config = dict(
    conditioning='text',
    text_encoder_num_experts=8,
    positions='learned',
    learning_rate=0.0042,
)
Rows from block 3 of the denoiser of a small text-conditioned image diffusion model, named by matrix and row number. Rows with one number within an expert belong to one neuron, the router's apart. Each number is 128 + 32 x the weight over its row's rms, rounded and kept within 0 to 255. All counts start at 0. Numbers have three digits each.
Before each expert's rows are labels from the 100 images, of 14976 (inputs lightly noised), where the router gives the expert most weight on average: "top examples" is what is common among them. Only what is clearly more common there than usual is listed. The data: regions of photos with short descriptions (Visual Genome).
# router: slot weights (model.blocks.3.mlp.router.weight, 32x128, trained with AdamW), inputs 64-127
# up: expert up (model.blocks.3.mlp.up, 32x128x128), inputs 64-127
# down: expert down (model.blocks.3.mlp.down, 32x128x128, transposed), outputs 64-127

# expert 6
top examples: text has "sky"; text has "blue"
router.6:098134119125113175174185183146091114190159150086164115157116176063104112128139187115097122088165097081126158130130074154127164112111155137132160180153121111114180085109160136110115113139121071
up.0:071198127114117141132153066093090169128156131153097129141087182191132132184100079107090091106121135106131149127133160132129118121128121148130109183089148095125058110122104128152209126137185136
down.0:131163172126133096124133122118120148111209135136132114178157137130128124000120150127147168122091073203128139154138101127124145155136128153135146096174129136157182137141133121101150114137140103
up.1:129080129090110122177172069106134117144196119145132126127058121070122169125109145129112118098145164094149128152188128205115131116123127115104090067104078096140147104119147150075174126118164122
down.1:137040135127137213143123173126167124166152164122131142149141172129194073119136151132126094127141106119168128099132136132129101139072107141153177155092153212159112107122151134142157141109126076
up.2:113157174156130085164122125112140196113100167130095156101155140128118104144131129165126130116128129112143074094118040110115056186124129134129154127132073130108146135112120149124110127129125096
down.2:174125108158124115150156100131118139124139142088150114127156123070110140112167131139125103105116112187098088057126157132140139128150088129162143099112129131122094134159097069105160102114111109
up.3:153181183128099138107074133116160057129110101145143087115141128119130148005030136136177155091166144140146098146144114110158142139103065119122111130127123121131109140077099123126129105126102113
down.3:135177114122064082067105154125159086124133168142086130147077162128153128216023122156174127089143126112175045113197128159130129109093136097161124118143188145126148099101131116129070146115136127
up.4:186128083131147060043113102150128130173122197142151128109162140122126131128194058141135142131158115154205096120119151083128083144188135126142124150143113169152144130161160109079093141131190142
down.4:057153085106133132071117177049136105089129056117090131140127128119131127123097071099075130127124081110119157138124132123144129131226162158108146144144139060135111124129135132174067186060135111
up.5:113095112110072134067125125132190129128122079100104196125116128135158121062147189118186140100137058185127132167149148125158144030122130131153158079127162076151143139158125114173199200127148179
down.5:129069133112087111128110136129141145089160109179133121083123130151167126120143140119127128083127166063236159108171100068110080112078129160131031128105145088107157128111132122058139151156148137
up.6:145135120167122182131121118140133131154184128161134050157033157114140128117132121128083090128111185106137068085139137103153062104130149038128131150077152079163100058123078114112127129124104050
down.6:070127116133147098089126181182148137117123138134166155086253134088122109098128094120125160153149072129125089130128058165145203126126128133141128047126128193138144145148133097140118160122110162
up.7:130112123124095146138147117118223149104095117115165138102106149190097128128150087078154115131125136178122121108107172142129062108178193173079102108128082116068140129074098109121156146121120127
down.7:136069121115092095128214135127160098124130130107127183154143114152176103111138121117209108125086113140156116177099079125153139078171159113110141111196127136128130125088108117117131049115115094
up.8:110184128096098131091131097140094103099155106132151127140121185132136152119101118071108068138128110100109107156124178115082193135126153099166136157136120094151097089086123112162128126125130155
down.8:140204120200142148102110140159127125149162136141138138117129096114060108081128140033141144114111128100130136140167123155127090132125137128129098127182159115169222080087119128107134131126106080
up.9:142136138128088141109138159129082120129132129115093142124164144156129099179162120113133090114117134133170167197157111146117128131150185140158135144106122113149205132129255086186121126076129133
down.9:136146128127102127097127056159136127132126151127148170116144117075151100119127034064147136157211121108126095134156122128126113139137158113110102167129136119196037166087144162123116127180157187
up.10:114129148131128132105159110106117121145110074111087127121105142112160147078122115133104122104114108126126154133087128197115112130171125152064155123098208125126205236140119132113169132130171131
down.10:155146151109173159140129120116169129130140154104145077097075131114146117161112095152182129127166151094182149132108069129191121168097121149115127181179111126129129150137060132130176133170146154

# expert 24
top examples: text has "sky"; text has "blue"
router.24:100150133147096108143158157120115131118151199118104197133116138097119159095145132168109100134157071129160091139095125090149155120133128148112140102129156121109126135112158115203109124068119134
up.0:097135142166108132108108140111094140125157183126150092136120157112118118147110117128136127128127135172173095123140127085115128147158144025053135127130126150141130149101116169124099136122161115
down.0:128184171052127119096135074133108150149168096128108139134133098114124155100127124145162131129115153147053033125118093125139103137130078072101165134143147104148097194120133127150156053138140104
up.1:092116099065101155102124116147073176114102108142157111142086195124102126125119108128144166108110122120123133128123088151119112208145157049137159147137119099097126111092141162162139156135111122
down.1:084155190130135151138163102137123148214108160115138152136138096142055141126124137129151233115103112086099061111182154116061155140135090146125103122128125123150136096080125080131143142184131147
up.2:185140094101162143118134145195124173130138165056106148176170151129128101124144128153051133129132084072186142154137112120123111103156161142145118122133160124131100148134120163137144240064115178
down.2:128132153124139110129115102069126078122141127161165113166111142117137210154125135125087152101070122136080108122109122079128090121127162036134105121121125054150104102140118121151128247184098151
up.3:110162128049159127096080148144127106167097138148123180118082138194157158193123132171064125124106103156079108133128124111135145129110124133132127135112086126160148167140189130146090153132118135
down.3:054117079213125071112123055128118174147123165126161126113127094102149117116123103150093159127180097079130091180104076096173110149154142040093064118129099136127091140104150100159128114148118128
up.4:149207020135144140126072113120127136118117172117118161142148132129165117124150182167102156143139128084087059148110177128128162116128094147121128129113188148152095087149079084097136119123179097
down.4:155180052116164123106105145109123113124133130120121061128091134199150068135142135208130163123128139184101170133107097141106129106121149096128113131083072165141167060126073076144168107138123150
up.5:195094086118124116126133098127142154081158139135183135118102136092130136155144128183126124151124119124131133126054171187104110146157138121095161134105160074129103127120112146128185094134143139
down.5:167148140102125125168118104143125171131131123109077099128142121132152110166157125184181127163108208042137140132125132053117125167135130147142138145131099083148124120083130164081130096131145123
up.6:139079139117122116129144106156127126110120086166135132120110095075167079075128158129200177105117132117115133134145122152081120114128080030147078151142140109091113078094128123163120128024128127
down.6:146073125134138109107124192117092122142132154123096117120147123050141143142094095129139159162186143144185127132159070126114094117157103061134128065146122178155147143014176068155153148114213124
up.7:090196198113135142157103115134166110172130099110128109149179150133129128124071121093118150130130150131088114094088185135120118119089142173160213107175105133128069163128115170102211134165121099
down.7:145156132113148137217133123139077159080147105130128146189080123162119163172080093090134137175109099128154168147054101136128166123129151129143126099133178114098194146150119142127205060137144141
up.8:126171191195164140125149130149110138076107146158176113108064140126085144110147132119109129121240112125135136165199166160149107156131135130083121089131148126160142163159135137128122133132101130
down.8:134105198090128132140140136117082107094100103086108180155170148128142091149142125129164205106094137101183140132173118146112107132112122144145171122128164117205156128162131093097098084149167109
up.9:139255146102080134124054135200091133155179108185115123123131052127129121123128123209068167195140196130168131133099113123128172101126156142134071125156119130133125127114111127155150159134075134
down.9:128215189128106157120057101053117129109128130192130158123083159104135138171120092168179175213147130129065133172112123121123140107160123196193172136129107118136173204098141121095135110075072118
up.10:123159121161125123114107127101088161129102168216134128161128169123158116122130139102127137175147070100128182097153116122128142121096130107209140107139129143156101080139121133125134146130142148
down.10:126176107126177132125112150133108185107123150128082158165167081124119110108133114109057118143124123127147188153171128116117088147127132163094123098162121131158146134203093130185163114129176165

# expert 5
top examples: text has "blue"
router.5:118153119126145108183179152189129185085158123171076168108137098156135087112132122172134144179146169109193087141135135089198140055124105124141088103142154112082143164141163155128094092094098121
up.0:127053127126136081158150131121136138168076122166078153160098164169104040109132129134121110108202079124143093146140166117117130098130119122157112122147155130137111117134119099167150141078126117
down.0:240096072157140174130103132107095136094121131123091063141177136084144104117128090089177124118125126086144073130122108131098099141156156170143121169126141109156143105123118101114122124125141146
up.1:122037092074129090104151122103136104166122145080130111148123112162129147174154115120089132114104114149091148128101078147109137179108167125131133137155132119186155108099126128109177159109155137
down.1:132136062136114137073121140157168148201132081122123168128172126141088123128145105109136128151121028118124129134087120116138128144100187149153100143129136170199094151122110146157183130171128087
up.2:145133179149138147211129127093148145125090128162142116081170132136155148147102152101146078121135140131158216128137130170090130111084182152036133181129191142073097131163124106125159131119157094
down.2:129152145058132129201136152127165124133129142127083112109102113087138102079124149128155133165112157169103146156145114069129124106155146127083177036140071169087151166161103120122154129070176129
up.3:042058133136136067127136082171126155146128154160101125117122089133129065151139146149138125093191141117037131111141107125085165119125117035166105167030129150121131067071142105106127165203154128
down.3:153121068131069130087115088070169127126117128142129175107135114142148181121121132141096112121081074123189163152117153069091077131138159100130103097180148090188128128083112132136151130131118090
up.4:159099125134131096127218117128192136121114131137074143094117144119118075103141108133103132112054139116138126136113182112113130101086140051130113142087129127148126139102133128149149126153117063
down.4:127046137104119123133167148140165126207073123085124072151155051133130141134140103116087084135152113079144146144118040156131083193133140121117153116150103100123148136111122176092093152113097115
up.5:053185204122108171128063130129113119135128087136115172183083122087079127072130111113131129098084125172147128109126053085180108081125091137089126097165146122112114154110113110147183133119122148
down.5:131146144126092116173097127123126224126086155125149138144132123130159081146129128144128130124164127098149095075121192158139125125107088156176118098071143127056141160166114074181136236128130139
up.6:103122107094121101121162130095123132144144119129186128136132137125138129106124130183141056193062180114129152131153100091128116143150124120134165112157129128151123159176125132163041111136102156
down.6:130130140160146091102124122144077180164159163075104171130145138103121093105143144113128086162162087130133158121139082152132118123160096122155078134198046147147169176127122135125099114094119111
up.7:145111130061156128123174075072232136180079157133124184125093097114138118129174110106131111103141160137146142130149170156125154136085139129130190152117102126126176082193137083126128069135163129
down.7:057135115138133123129148160175128109136084118128179118130130176122130131097134068138141036088104066108129125137132037106120125072172134125121118129169095116130084131185088146088048068112136087
up.8:123106117130135130079123126130073161138095158156139129095076082139129153109127024109128130127090128149116002123051049134117151185128118137155129173129104127098143127111101073124112146127172133
down.8:047129130150091124122149150115198136147124146130111162105144131091103107128177055078128229118153124129128094146152147152101102178152116171200138102101128128093113143109136112122139158137091142
up.9:106205143147073131131082100127149171171113112146097118128118134120131135184146163125120143111146100161088122143190081118120140081136099123128094119130159118138107122116066128133151175079163064
down.9:155166139105094166143095122127125184079097138135119124092142132187148114141154132174127096123136151109137130093163185109128140071131147159142202119095095177099197125154060107121128128131157177
up.10:133128226172096161136061176128118134083205061122126160145134134116102129126162105122168170088122129143078139135140175124130118111138145127147132118162160115144117155132110093150127094123177029
down.10:130113126071128120187110129124126155158120205114123135202139116148129150102145148120126152074110125151223164115145081108130135142174127105117135127100118155091159123140092129066146139152157156

# expert 2
top examples: text has "green"
router.2:120102125094084126109136094094095119087120139166122118098124133159109137165121072113102125121111131150132080106100147157077123149171110108099197219045039128154110134077134142104075124134205150
up.0:135122141091146149164165098108130112181144110135152122162033179131124149131122136097130050114113136124071126171139157110119128139042124139122126111105091081147162129096121147137146118123124110
down.0:083106140154111135122152080128128124136123127134127126136142032145103090096129088141137068135129140135144097112139185161142109123117165043114156079172147088138173138106125132183153115129110107
up.1:099206134175121133092140100085130136121113154140111160121125122147112151136076133077135075134084112140111126114196120129106150037083061045132008140148149130080163052118088123135183141150133108
down.1:127161172089145009069121084178155138152111124172106094134109110116126131106078138095117097176139167111129144129224150165087170118088055131154156163090118181058098082120104096106166151109129123
up.2:153133137162113125121108133198158133128131140092160147128100097216143188135125124104144117137200175130142169109119213203127135128093097105166166161114100142145155138106126184070157084129103152
down.2:076158202127159055129125107120137090154101133050175128180123078173128148128127126124127128093104111152133070168133110151116152120135128086235112133132143138142128104128072145102109128180090123
up.3:136145128144151160141130122105103187141156141000172132138139112169129136202128120128128127120057131145117165128169115152072127128128060134125104123125087116152145138131194134213143058128118172
down.3:110088126121149121117158126139128138192188079142117103172128141129159114130118137105139136124164092202193137191120179113092131171128121232122104135153167063156129178141141159111113090125114082
up.4:127049112090205091115099106106146128182173163138171132099085113078088183130118142135208122155195133146095125183173196125134129096087150125117124117126108110149151095093166113112158107178076133
down.4:090139135168181139102091122160152103115110077138103091098116113125130151127093131127124113136130107100081115089123098199145120113158144108110162180128121147114146128090117111106223055144153093
up.5:125157118128114160126073105115110128131153114140122133128105222148128125115179110136123081133123133128132167029125087095130104114119156122135111126089167188147137145111148069109132156149130129
down.5:129165121132145083143114138092134127118122145157115130129134035113097092072110132084098128129152167150120175200127126189125125118128086155133133112167103139137085112146155159108173171122183079
up.6:103179107103121128150128101128115130104129138069128128177153128129197128036128131093161138133066167119139150057126143160140129127169127107095131128118152077133141136117128097128130147113119116
down.6:136068049175130121133128179142122171133086145146128079121062129156134127155125129110091129129210137128132151235137128116080173145123093106173132122129120192146150109122092115133130175142103128
up.7:101037071130101108120078069162164091126138145106095104105144163137119113116114142108127159054056143124110110156158125123120146138156125154128128119115128140122090087095169071158132139121151112
down.7:108090105199111105157152172179144121108128111144098111124129114116096081132076130231125152070134117129217135090126128093128064130133108106131087137135134138097132048122145094128169149112141133
up.8:138097122158128146103209105200097152121113174154207066120158135122163099106120141155091132162143125131176124151115063039167160197141113130134041134152162134090120127128135125104115128118160112
down.8:128126158127095128119127137116137127125194101143085097117129217137095137185140125115164094193157124101153111154116140176116116122162125164151199127110150109080206136173154127125119094118129146
up.9:156074130135115067085172142119203119080073151135109169137086123127119124139118071131113081135105115109134183167147127103118098099084013083130054175126052147135124110206145102128105127129126131
down.9:095138181127159104095151099142098098174128123128126081156154131089096125070131092101103069156151135196184129119119144198170097079095088107128126065127141125140021154131132082139103080142123142
up.10:100070202131114127109089139167092158178118188132124128179128121192184090128153125132128203155057161151117161103099120141049108098105174066122126138133138204094171131137109122154109121128128160
down.10:133087172137118152127183092104141173105132102081142137153129133097128150150118128133134160198161038112148121130157125142118183128168111116131128130130173067127073170148152127087124230101110063