A small text-conditioned image diffusion model, trained from scratch: trained on regions of photos with short descriptions (Visual Genome).
Rows from block 2 of the denoiser of a small text-conditioned image diffusion model, named by matrix and row number. Rows with one number belong to one neuron. Each number is 128 + 24 x the weight over its row's rms, rounded and kept within 0 to 255. All counts start at 0. Numbers have three digits each.
After each neuron's rows are labels from the 100 images, of 14976 (inputs lightly noised), where the neuron reaches its highest value: "colour at peak" is the nearest of a few named colours to the mean colour under the peak. Only what is clearly more common there than usual is listed. The data: regions of photos with short descriptions (Visual Genome). In brackets: how many of the 100, against the usual share in percent.
# fc1: MLP up (model.blocks.2.mlp.fc1.weight, 256x128), inputs 0-127
# fc2: MLP down (model.blocks.2.mlp.fc2.weight, 128x256, transposed), outputs 0-127

fc1.223:127121132116129096108159167123096088129117129101119083107124119136133158139136128174117166096091131149136119111128128160173135122114144077148119127112183128106072139167143122184101095162128119137122093135106172139143095126145157175129116129150137124132126099141100102131111158128169134125119117128119160141092129120127146101126141128207141137126161136121137132094067110131133133163106
fc2.223:152095097129111152110085090130129151138111154092121069128139170128114136127138072093163123133060103119126134091129118127124112115130157131173127116099161100133125114127112152135119085137141094147125129106100161114141125138070115128156138124093118152129167137129088152138132141128099168099130110139126130136136134087111140117131163120126100086129165108114164085147081084136141118109096
colour at peak: pink (29 vs 10)

fc1.70:119097147084145115121130114110115120143121161135165127134107103137137150069153166077143120089141151161124110126069141161128133143117152097159104134103160120091138090126163107137123127157096129149119127149083158134196064174147109176174116152133132117143132127120098136091129129128187134140116155155130165109148141123170129116104111116123130158117128117107130127122126133128130145120122
fc2.70:116149130115131119096137122125125138100057128130119132131095088207098103131123123123143126136129109135188168136132134128134129126157118133139161121101158111137127118147095127132114116155117103134135127084084132142136128104110131121096145092120151117117162125142089158150123143114124114114108095149099129021125130131077121140137137096097142106075126138131102123138115123094178121123116
colour at peak: pink (28 vs 10)

fc1.154:080128128072151120110166108118110127158111111121109120157125119168128139079143125160114138101128161097128091146124124156129096147115132147138182137111102125121114135111168177132123186160150110107097132118087118104126133124115127122142149139162135098157109171159079123137049122156133125132107071159117173103110158115131099119131106119093152124129131158127129118117133125130103110148128
fc2.154:149095115136091122129178128128163110123094134121115164138123183114108122130126145156141111102156105097142144105127126155131144163150138123113112122110109142129139149114120185122162137143110138093100112153126112104159081151110117125110080074111129197128129143129152156123056095109112120137158131117120162135119093158121182163114142146124121154112099110153124154129116127143122137124190
colour at peak: pink (37 vs 10); white (25 vs 5.9)

fc1.219:125129142098056076145170124111138158121088120156136136130145172168149073123104128173148139115128161127162136168176132114128086119120116146132138140176094118129127126108082128100166153125120131130106105126143110151129147149098170131078155128103131117134108105142128123136113126111151118118128113137093145101127070150107145163145131130114114128109119166128149144132129164121132115174180
fc2.219:128128143131080126119147116133087091096188124135130146127099141123133195113140119122098158112133128136086121134136104127096123125126137121101133167091141099135136131084127141189110114111087144122120168115154136149143131068156091126143178162125128130150131151123123099115088160135084144113126134116156136147119191122122112164127139125145147135204093134147135115106124137143120131122153
colour at peak: grey (66 vs 33.9); pink (29 vs 10)

fc1.186:117091135152137126147124091127114106187163133144134136132141143142154127067138111150118072115157133148149099111129110151140125133130133180126119145110100155112095147133128162116073156139111112153134124099107106082142133164120134130155138123189144123150126166130136129127121115134131152174068108134098150114127187144126121121147151136094152101166108153125121113114177118098101109111087
fc2.186:104116126151173136133080140073097132151110128197096146119121105141106144135087128097108099142107102159171118137127138100174140126154100119160115121135123112104115155169149142183097115110147101115148142128121084160129128127121130128114090122140133129099105094106157144122127128117125097150126166142141154123159069142140097123129101123101137123149082116155129129159141116129139065166119
colour at peak: pink (34 vs 10); white (33 vs 5.9)

fc1.120:137082157157145093126165110131143145164115106167158102143132115136157128118138156125129115125084107154117111134119122108140165100135140120106100124106146108200109161158106150153091137175126149098084092148122136115112149106115121082149104122108117128153147122183102134117161120134139157121137162124185141124154106136066134114127099105164146160118131160131156135132100132117141170133115
fc2.120:121157119165128133134160190122186079144170155155183106159098108093068128122129097122161138098131121141110129125163107160129135112102113150132129127161115114141157127153128119147136164124137131126159132130106164092132133159128128115128109119128109128113134119129129066101167148157067106124120120144105142133143133143157121128144112162134107101135090098087149147106130152150091172144113
colour at peak: pink (37 vs 10); white (33 vs 5.9)

fc1.178:150112142098112145121138124126111120141149124125130150118129111147129128078090105131144098149190159194144159093109095127124127117117167108099114110154128098143117120133107128084107114108089155197117158102118112122124116099119147125090164189133156115140144133109114121140128065144138153127153137087135095111128085168146136113187132131120104126131115115117111125122166147145153151155117
fc2.178:142129131122112114160165133128143112126067134128137163128134152092140101123141160134115102161121139154122086143120128150129143108109113101133060116127173069125126128128057057187155150121144162101117130123126164087126136131094114117157149158104128148122117156125130128109130100129120124134139159178117130128128150127101174130116113133168123141103089118098144125138121113138122156085102
colour at peak: grey (69 vs 33.9)

fc1.126:128090148102108146140125138129108119133139154198173132126128183137156137132142127135130114130140127172118106120179078098140115146100104137101115112080097156142118130077125154122105133163079132144146093109053079120104134112129130128154099107112170130134163106138132175156138125125100124145123142147153114115124097149132114125133153125179137148126123130108129126092143111130156156143086
fc2.126:128120149097142128085107119150154089098125198122096192113139108138120157132096134145113122140111138140150115129160133108136080141104163116125156108096138169161086137137099142137140109101085128099111134130119135138141061103127135083121164061127109173117124124162067130133123131146160149134137139146113119141117091126080118129096124130153135113125133154155144139121114110118117143132149
colour at peak: pink (37 vs 10)

fc1.240:094089124146105114109104141089106142124158092150128188119126186126145128128088127114137158165120181125121121144165113094144180128169114123102104044132131140123132118128169130120159120116116120175112142145125112115113129093159123125151091159101088137145118127128132124131127150085140153135126120122131116159157111117111122121132137163175119123128166133102105131179160128091124127128158
fc2.240:125168081104143126129169135146124134100127120132120155126129130128120132070127125139073155129111174129128137128146117150123146095128138132127083085088107121154128117113133126137133079147124116109172101119129129112130126135135118134129140143207160130065097125141088135126104109128161159128107104110123064129190168141160103108139103140094145124148145103108130144112133128163135101129173
colour at peak: pink (26 vs 10)

fc1.130:102139095116146124100140112112149146137081137142116131137176089105123129142144153082143141078152147096120133128118126136140165153125112169128167164097126192133134083126186101126139133129100097115151164122166139119099086099144135060118130136064134079130104114137128113123153110128149100122111128151089103121126118132111139111127128124110103173135129123140129088165115123128126101120112
fc2.130:125106124133139137167143132159122109128216128149114154122121145116106139129140133121106137040127123125120145126130111153117126107138130141097154148154166180147147116125128151127117163140121119149119123147188118174123125095120186204135127120169136126127140146101114127199181142118119116096096138123132126134121139132129147116099127170116135129123145108114129128125142160138162108160120
colour at peak: grey (63 vs 33.9)

fc1.161:129094129152131119139187135140140098171127099130140096161130112145159132109132144128130114124130101121127102168156096158136127149134171151136102131089159105187132140167091143144131152145133150106119133138129157139114128141085162073157124174101145097155148156174120140087108149120164148138108142177126142132156092128082086124140137127125127130132130125134126132111127066172123113105099
fc2.161:146141118135126118159124132103070178166148109144086138140157104105138153129125127137157137139127119115133174129126124142132147176128145139127107174198140080096140156141098135156110137138166157148113156118092121130102157141131099175070117155128127100146149113182124132122118131130103126145154123098114148065136151145142136125128128141165125156132102124095110106121132120122154119123064
colour at peak: grey (66 vs 33.9); pink (25 vs 10)

fc1.33:120119140088093123145177133141174122141140127125121118130145131147165098129131160133148114124100129105171120108148128118156109124147136131127134151172074097129079142101133162147152195138142107157138114125160109117151151129111153136084163118122126169125131136112107138132119137166079121090106121084106167074121102139129151166071132120157146112101128168172155105121132140114114142149133
fc2.33:160109135133151129182151163116104150094140154119109134126126145110166108173089146117129138120142098106191120144121128157122152118128106115102161152148150064134174181108126175114104110132143089149162087132100135085164140135116144144115092121107150129130110113103102112127111151088105086120138161140111167128137090128113114146137135138106107102133110110168111144126129141144134130132183
colour at peak: pink (30 vs 10)

fc1.46:109145127128077128144142103122163116129124119128169123151142147190153130114125102147125140144113093109103152155134118096087136148124122103129175127106135105148124133127116107138125132174139135122141087143081143151136123115092120186120101129099065133139123161125096119156126105138131113079118155146137125126137093118087157127176120119152113115070132128175118144149122130108160166166185
fc2.46:108106131140116138119150112127142131162117194127125158133083163130128148162111136101131141142152114098148120104125142084140143186124120132119102119148110151169136167142108085125097113128146146128167136139096130131176112142094141117129110123119164109145103131141097117155123107112136136133150120136095148151159118152185072141098092153141145086149120119170106167143124139137125169199140
colour at peak: grey (65 vs 33.9)

fc1.98:158074133133147130127147076133154108105131153095150119099139106117163129096105130077145128119160122138128125133105109128143111078163168137118129102137151089133104106147128136160132105108082153146129127122092125111113117087104142128133078123142135097157189123085117112102126124139125149153084084151125157095150076140152134047127109120154126133140129113133129136130153145108104128103128
fc2.98:135128162120133148128125136133115127098115099105128128124131158122107136129119132186126127185123103118138127188075112134084122118099067099147095128148127150128161129142128132052152116135082109118128121134141125104178113117128122127111120128128130135088153103136175130134117130115123086125126126163131159109108161127084097121133105111078117136119127099138127076133166134116052131115111
colour at peak: pink (29 vs 10)

fc1.119:122093149119121157123119151117109137091129119074104132136195132111124154098113105138127126132127135128159119112152133164158086167141152124131130127116131162097121067139134120115135133113111141113135136148107141189195120123097131170127181135139152100146128115141149123100131111155153128137116114144106171146134123177134143150146159187151131126115129120129079138152134127094106067162118
fc2.119:131160133126130142106152120131147134125128151124131132126118106126108122115101092124144146070130127150096149131199120141127135135114128141097130158146161152142087156145137125192155158154106118127126092157079140140133139160084126117113131140141124156075163111127117138111119179102138079129151116139129089146114152144086122100115146135104072097080141147150132125113098120162091159145086
colour at peak: pink (43 vs 10)

fc1.193:125113109148150147131142141162140141109159129141141102131181117127083119154145120166122075128111082118106147084098123123155088106133138107115164128164142128131136148107094097088110090128117103142106156099112114135117139158129135103154172129106109176138154134150151160128145118129127178085148169139164115125117132094096112123165115141112123177152117092123125095135094147191120142126118
fc2.193:129144132122130128113177165148113137104127111126146130134076125129179185130112150135134117152143095155106131160122128192130157127071127160145133110053145122109094156122068100128143133134135113136118133068155098152115113128170164134134133119156139173136129132144107114142125133110131101135173114133100108102105140137150174097090134134139140124067131158126142126144116133130126112130110
colour at peak: pink (28 vs 10)

fc1.221:128123091203147119125130159146115125116124140128124132133149138128125132150139138132140128129138145095126157141126179128177109117151147126126102124114099156137122134163142118079118135149085076140144124126125128138128124123085150130137108116115169140128191124153128094085132120060140126170070134136088153137105128151101128107181116165157118136095158155175128120129111139073116110126113
fc2.221:098140154111117173104122133098137150170152132129128131131112135127105175140106145125097153140092128095166154135149123171128162148129095170130099156143133139149112097140122145125111122126140113076127079092188154107141180113109136116124108132125111115129112129117116117137173091132127127117127102128090076145168125101128136131136193158134132141102148166181129082146159140126154103143128
colour at peak: blue (36 vs 0.8)

fc1.114:154124131140115136125165151069145120079115157129110097110116130130125111112125107129099164166133114129088138123112126131137133123110128123134124067141144136125131105130074103148129129118112083098106092118130138106146105167194145130136123129100157131160159025123088141124163128086108138103121100130122130122092155110117120098161124117131103136184127151130126111119107143149156136131105
fc2.114:146104111110140120151087129153157139108124120140133068122141144089204103141141151166164131127069161154135083129135103134144140152114159114121146113134115135196165114111143162080142127115138112121162143127137162118139128131121130138120102077114101129135105123137096159090123106133133130125105063134104136175131152119120112117124117140111095141130128081128137155121144155129123139182143
colour at peak: pink (32 vs 10)

fc1.125:133050127088136169133150096115094140126125159142184124089148103147158116107091115140110101130175129114139141122112148158104153082151161161119155135155097137094141121140165128135138109139087142145128121087133154090137121122132107103104158138146150128132171111132100101159143123133157129085154129131167093147106103161122126133111152121098129121062109124148150145112138109120122149127158
fc2.125:167144162145128127070182131130128120169128120124132142113155140161116131130113108114143141131120171129134116161139135174116130130118063123137129118109144132175135155153188127130184114129113098125119123082101113168074111128130188123130140129130126149137087144159123128130087117137113148116128130105119115136117146123114048161146129122127123130126133122172152123079109131092094157126148
colour at peak: grey (62 vs 33.9)

fc1.1:118124143133095137128120079137117090147114144068117105122155074159142149088130133128153135142144108128102102131103116092121131134148131130127133127128116095112118109129149107147158128172118082128145132134139139198104106108122097134114070115139091130097097129124152140136141111138073097166134134141090123143117170122124159087110086150145137070122157166125132104139158142161153105111096
fc2.1:125129130127111151127101174129108124173108161076101130105124136141121150117127128183129116116141103118101123131126132141060117143128132127134163164117111156141163113113142134138130126159105128084118093139103146119121151157135138130126146126139130128196085151136168117132148129117130143140117127115189127076129111114133150162114063137121122112153139151144121130166179200120144112112079
colour at peak: black (80 vs 13.4)

fc1.45:124100094129138165094118099127139128138142172126128128191128153095148145126139091151157139108155130146160141127143082099198132116098150119133194111111073096100129126136151121117133146211131137110149133103153117127078109138101134123119155095090081120156128125129149135152129123125127111126152137129120140108100108171128144132128120178115129124093146099097107148142131128156127140128137
fc2.45:116116156114107127125093150111128138150121116132160152130103134128135067128115109183131136120169129113126104128131064126119100124145104125107138104098110098154128116123140075129077117145128118125133159066112088101097119102137130123102170116113127118131154109138138071120142111100119139155136142135132064116089137092132124127140181137133086154147139153129114075115130130133068125122094
colour at peak: cyan (46 vs 1); white (29 vs 5.9)

fc1.30:130103115126191148086141115075092172160142130111103123129144105117134121189123127127120113181119098132139135133094160116180128134105143102128141147124133119135135071125142123151111122163050129146138142102114150092142117111090129125147141138150129094128172102119147161141079128109126148141123126128099107134132121106182108157158110126158122119132160133149131123158138169112133175119121
fc2.30:095085131092134127168127125109107122082130117138127178085125112132130094105122135118130151125131143125121132103144099128143143113130077128183132152115071128122128135101174101136108125100131134115072150128139119150142137099123138148166123124119120145132152105146163083126130122073146157118134093173076159125130133140086127148130129127155144062134127101124180133139114103075117113157132
colour at peak: cyan (43 vs 1); green (30 vs 0.9)

fc1.55:114094139112121137099110128125134149120199164094122152124167131149166129097133129149107105186128136164134118149136123144163074136075128128130103121118161131124114163174135160138122128120150178143105125129114122116106119122115163132126142109110128094166173106139120160137097139124150126131109135103137116157137148137140132115137133132145151129099119104091093127164129150070177149065086
fc2.55:127115070152100145120115104121152118109124109127121138111140118110139136141171128098129144147127114100140136155130140106109145110136126106094129128068130127156110155143105123130142117102095116185133163122133084143104181144132128139092109141098127183132161145076093128137113127148092138112111139096131141111119119116099134134129155130114105103140081070148137054136107122104110145126201
colour at peak: cyan (47 vs 1)

fc1.135:148124104163132138130150128098148125144108160129143146140111132124148130122114142090086168129123097144108128127123112121111135138097186153130103080108158152114115099143101116160133142129173035119140113114107147127186100114111132171152102128097136115154094110150115128162127132117131073105125104133127154135087150131123137141164141187131126168104136154142139129087160092109109133134137
fc2.135:143124128112137142150132147147131119134163158142151115136106128112139131143117113169111125102090166126158123199148127152121140139089124121138171129100163162177137127128119158112144121071139131127133135131180062161110118091160133092140122108147116144131095164151110121071126167128131128148088109149123115146082108094132149109104128113151116170102128128130161140087120167118119127140085
colour at peak: pink (29 vs 10)

fc1.216:116145116101128128179120129138112112152143090153113110148174134152124143153129114153147106124110126148152132119155138131091121128128141100133151138139096117098104129120145122129139127159137161131143115128100133181141129056029136124089104138135084162119128171169121106108116115165126132109131139138133118156116051131140152116155085125124141118136123098124123147187098122131103122148144
fc2.216:123115109124136145113123161122155116131141119152167112129087114113134142169133156130125107142115140159117126141170132101149156148096114119114171166068107106200106166137120128103103142137158132125147165115116125160136140202082159153134108118128147158123109151165089154127126099148118105114129104129103126105154153128126098101117115181145106159129133104152146132130133166093176145155115
colour at peak: grey (91 vs 33.9)

fc1.92:103150144076100164116152128138169129166146115124111119087155119130148143121094119138104127082125113125176131120136128132150099127128086102139130156123098158035121148124150117128138136097120068125103157116131114152187105133097104126112089149103102137127125082119124125152134133128129112151114114126108127104126119129122167119125126144084167120139179118107121150180149109138165146099126
fc2.92:157102195126127139122149102164164113171127130087153146135123128094115154094141196195064125120102119115127120150124136128088130146073127141076144173126121128121162113127126092131138163128131128116113135136135118115128136133108131127115121140116132129126107112170164129128128179149147128129140127130120134131165154179145134120118105143128112121133168166068148109105118128126102128148083
colour at peak: grey (73 vs 33.9)

fc1.199:162179132137097136122121095148103139108131110132122135131122162132118131121092161133164127133119126113120118108150126117131127127114094118122126129156101118138125119112120145105126149064138089159133177121129115157110156130103102073178129123104163147130141149071139124093124174094122093112184141124124140128153106133129124152128101156093199136138095125124149123167179150137096072120128
fc2.199:151086106127163137166107113129128132118131141133147073132130132119151103126082105159112144106118127112176125095099148136141143164077147116156122109148128132127148083127155130122158117098145103139145149134126111128126129129118145150090078071136075123128141132130157170096124156116149147126123103130112154154115080119134132050135128118100081104127128128124137153115129150137128059163105
colour at peak: grey (67 vs 33.9)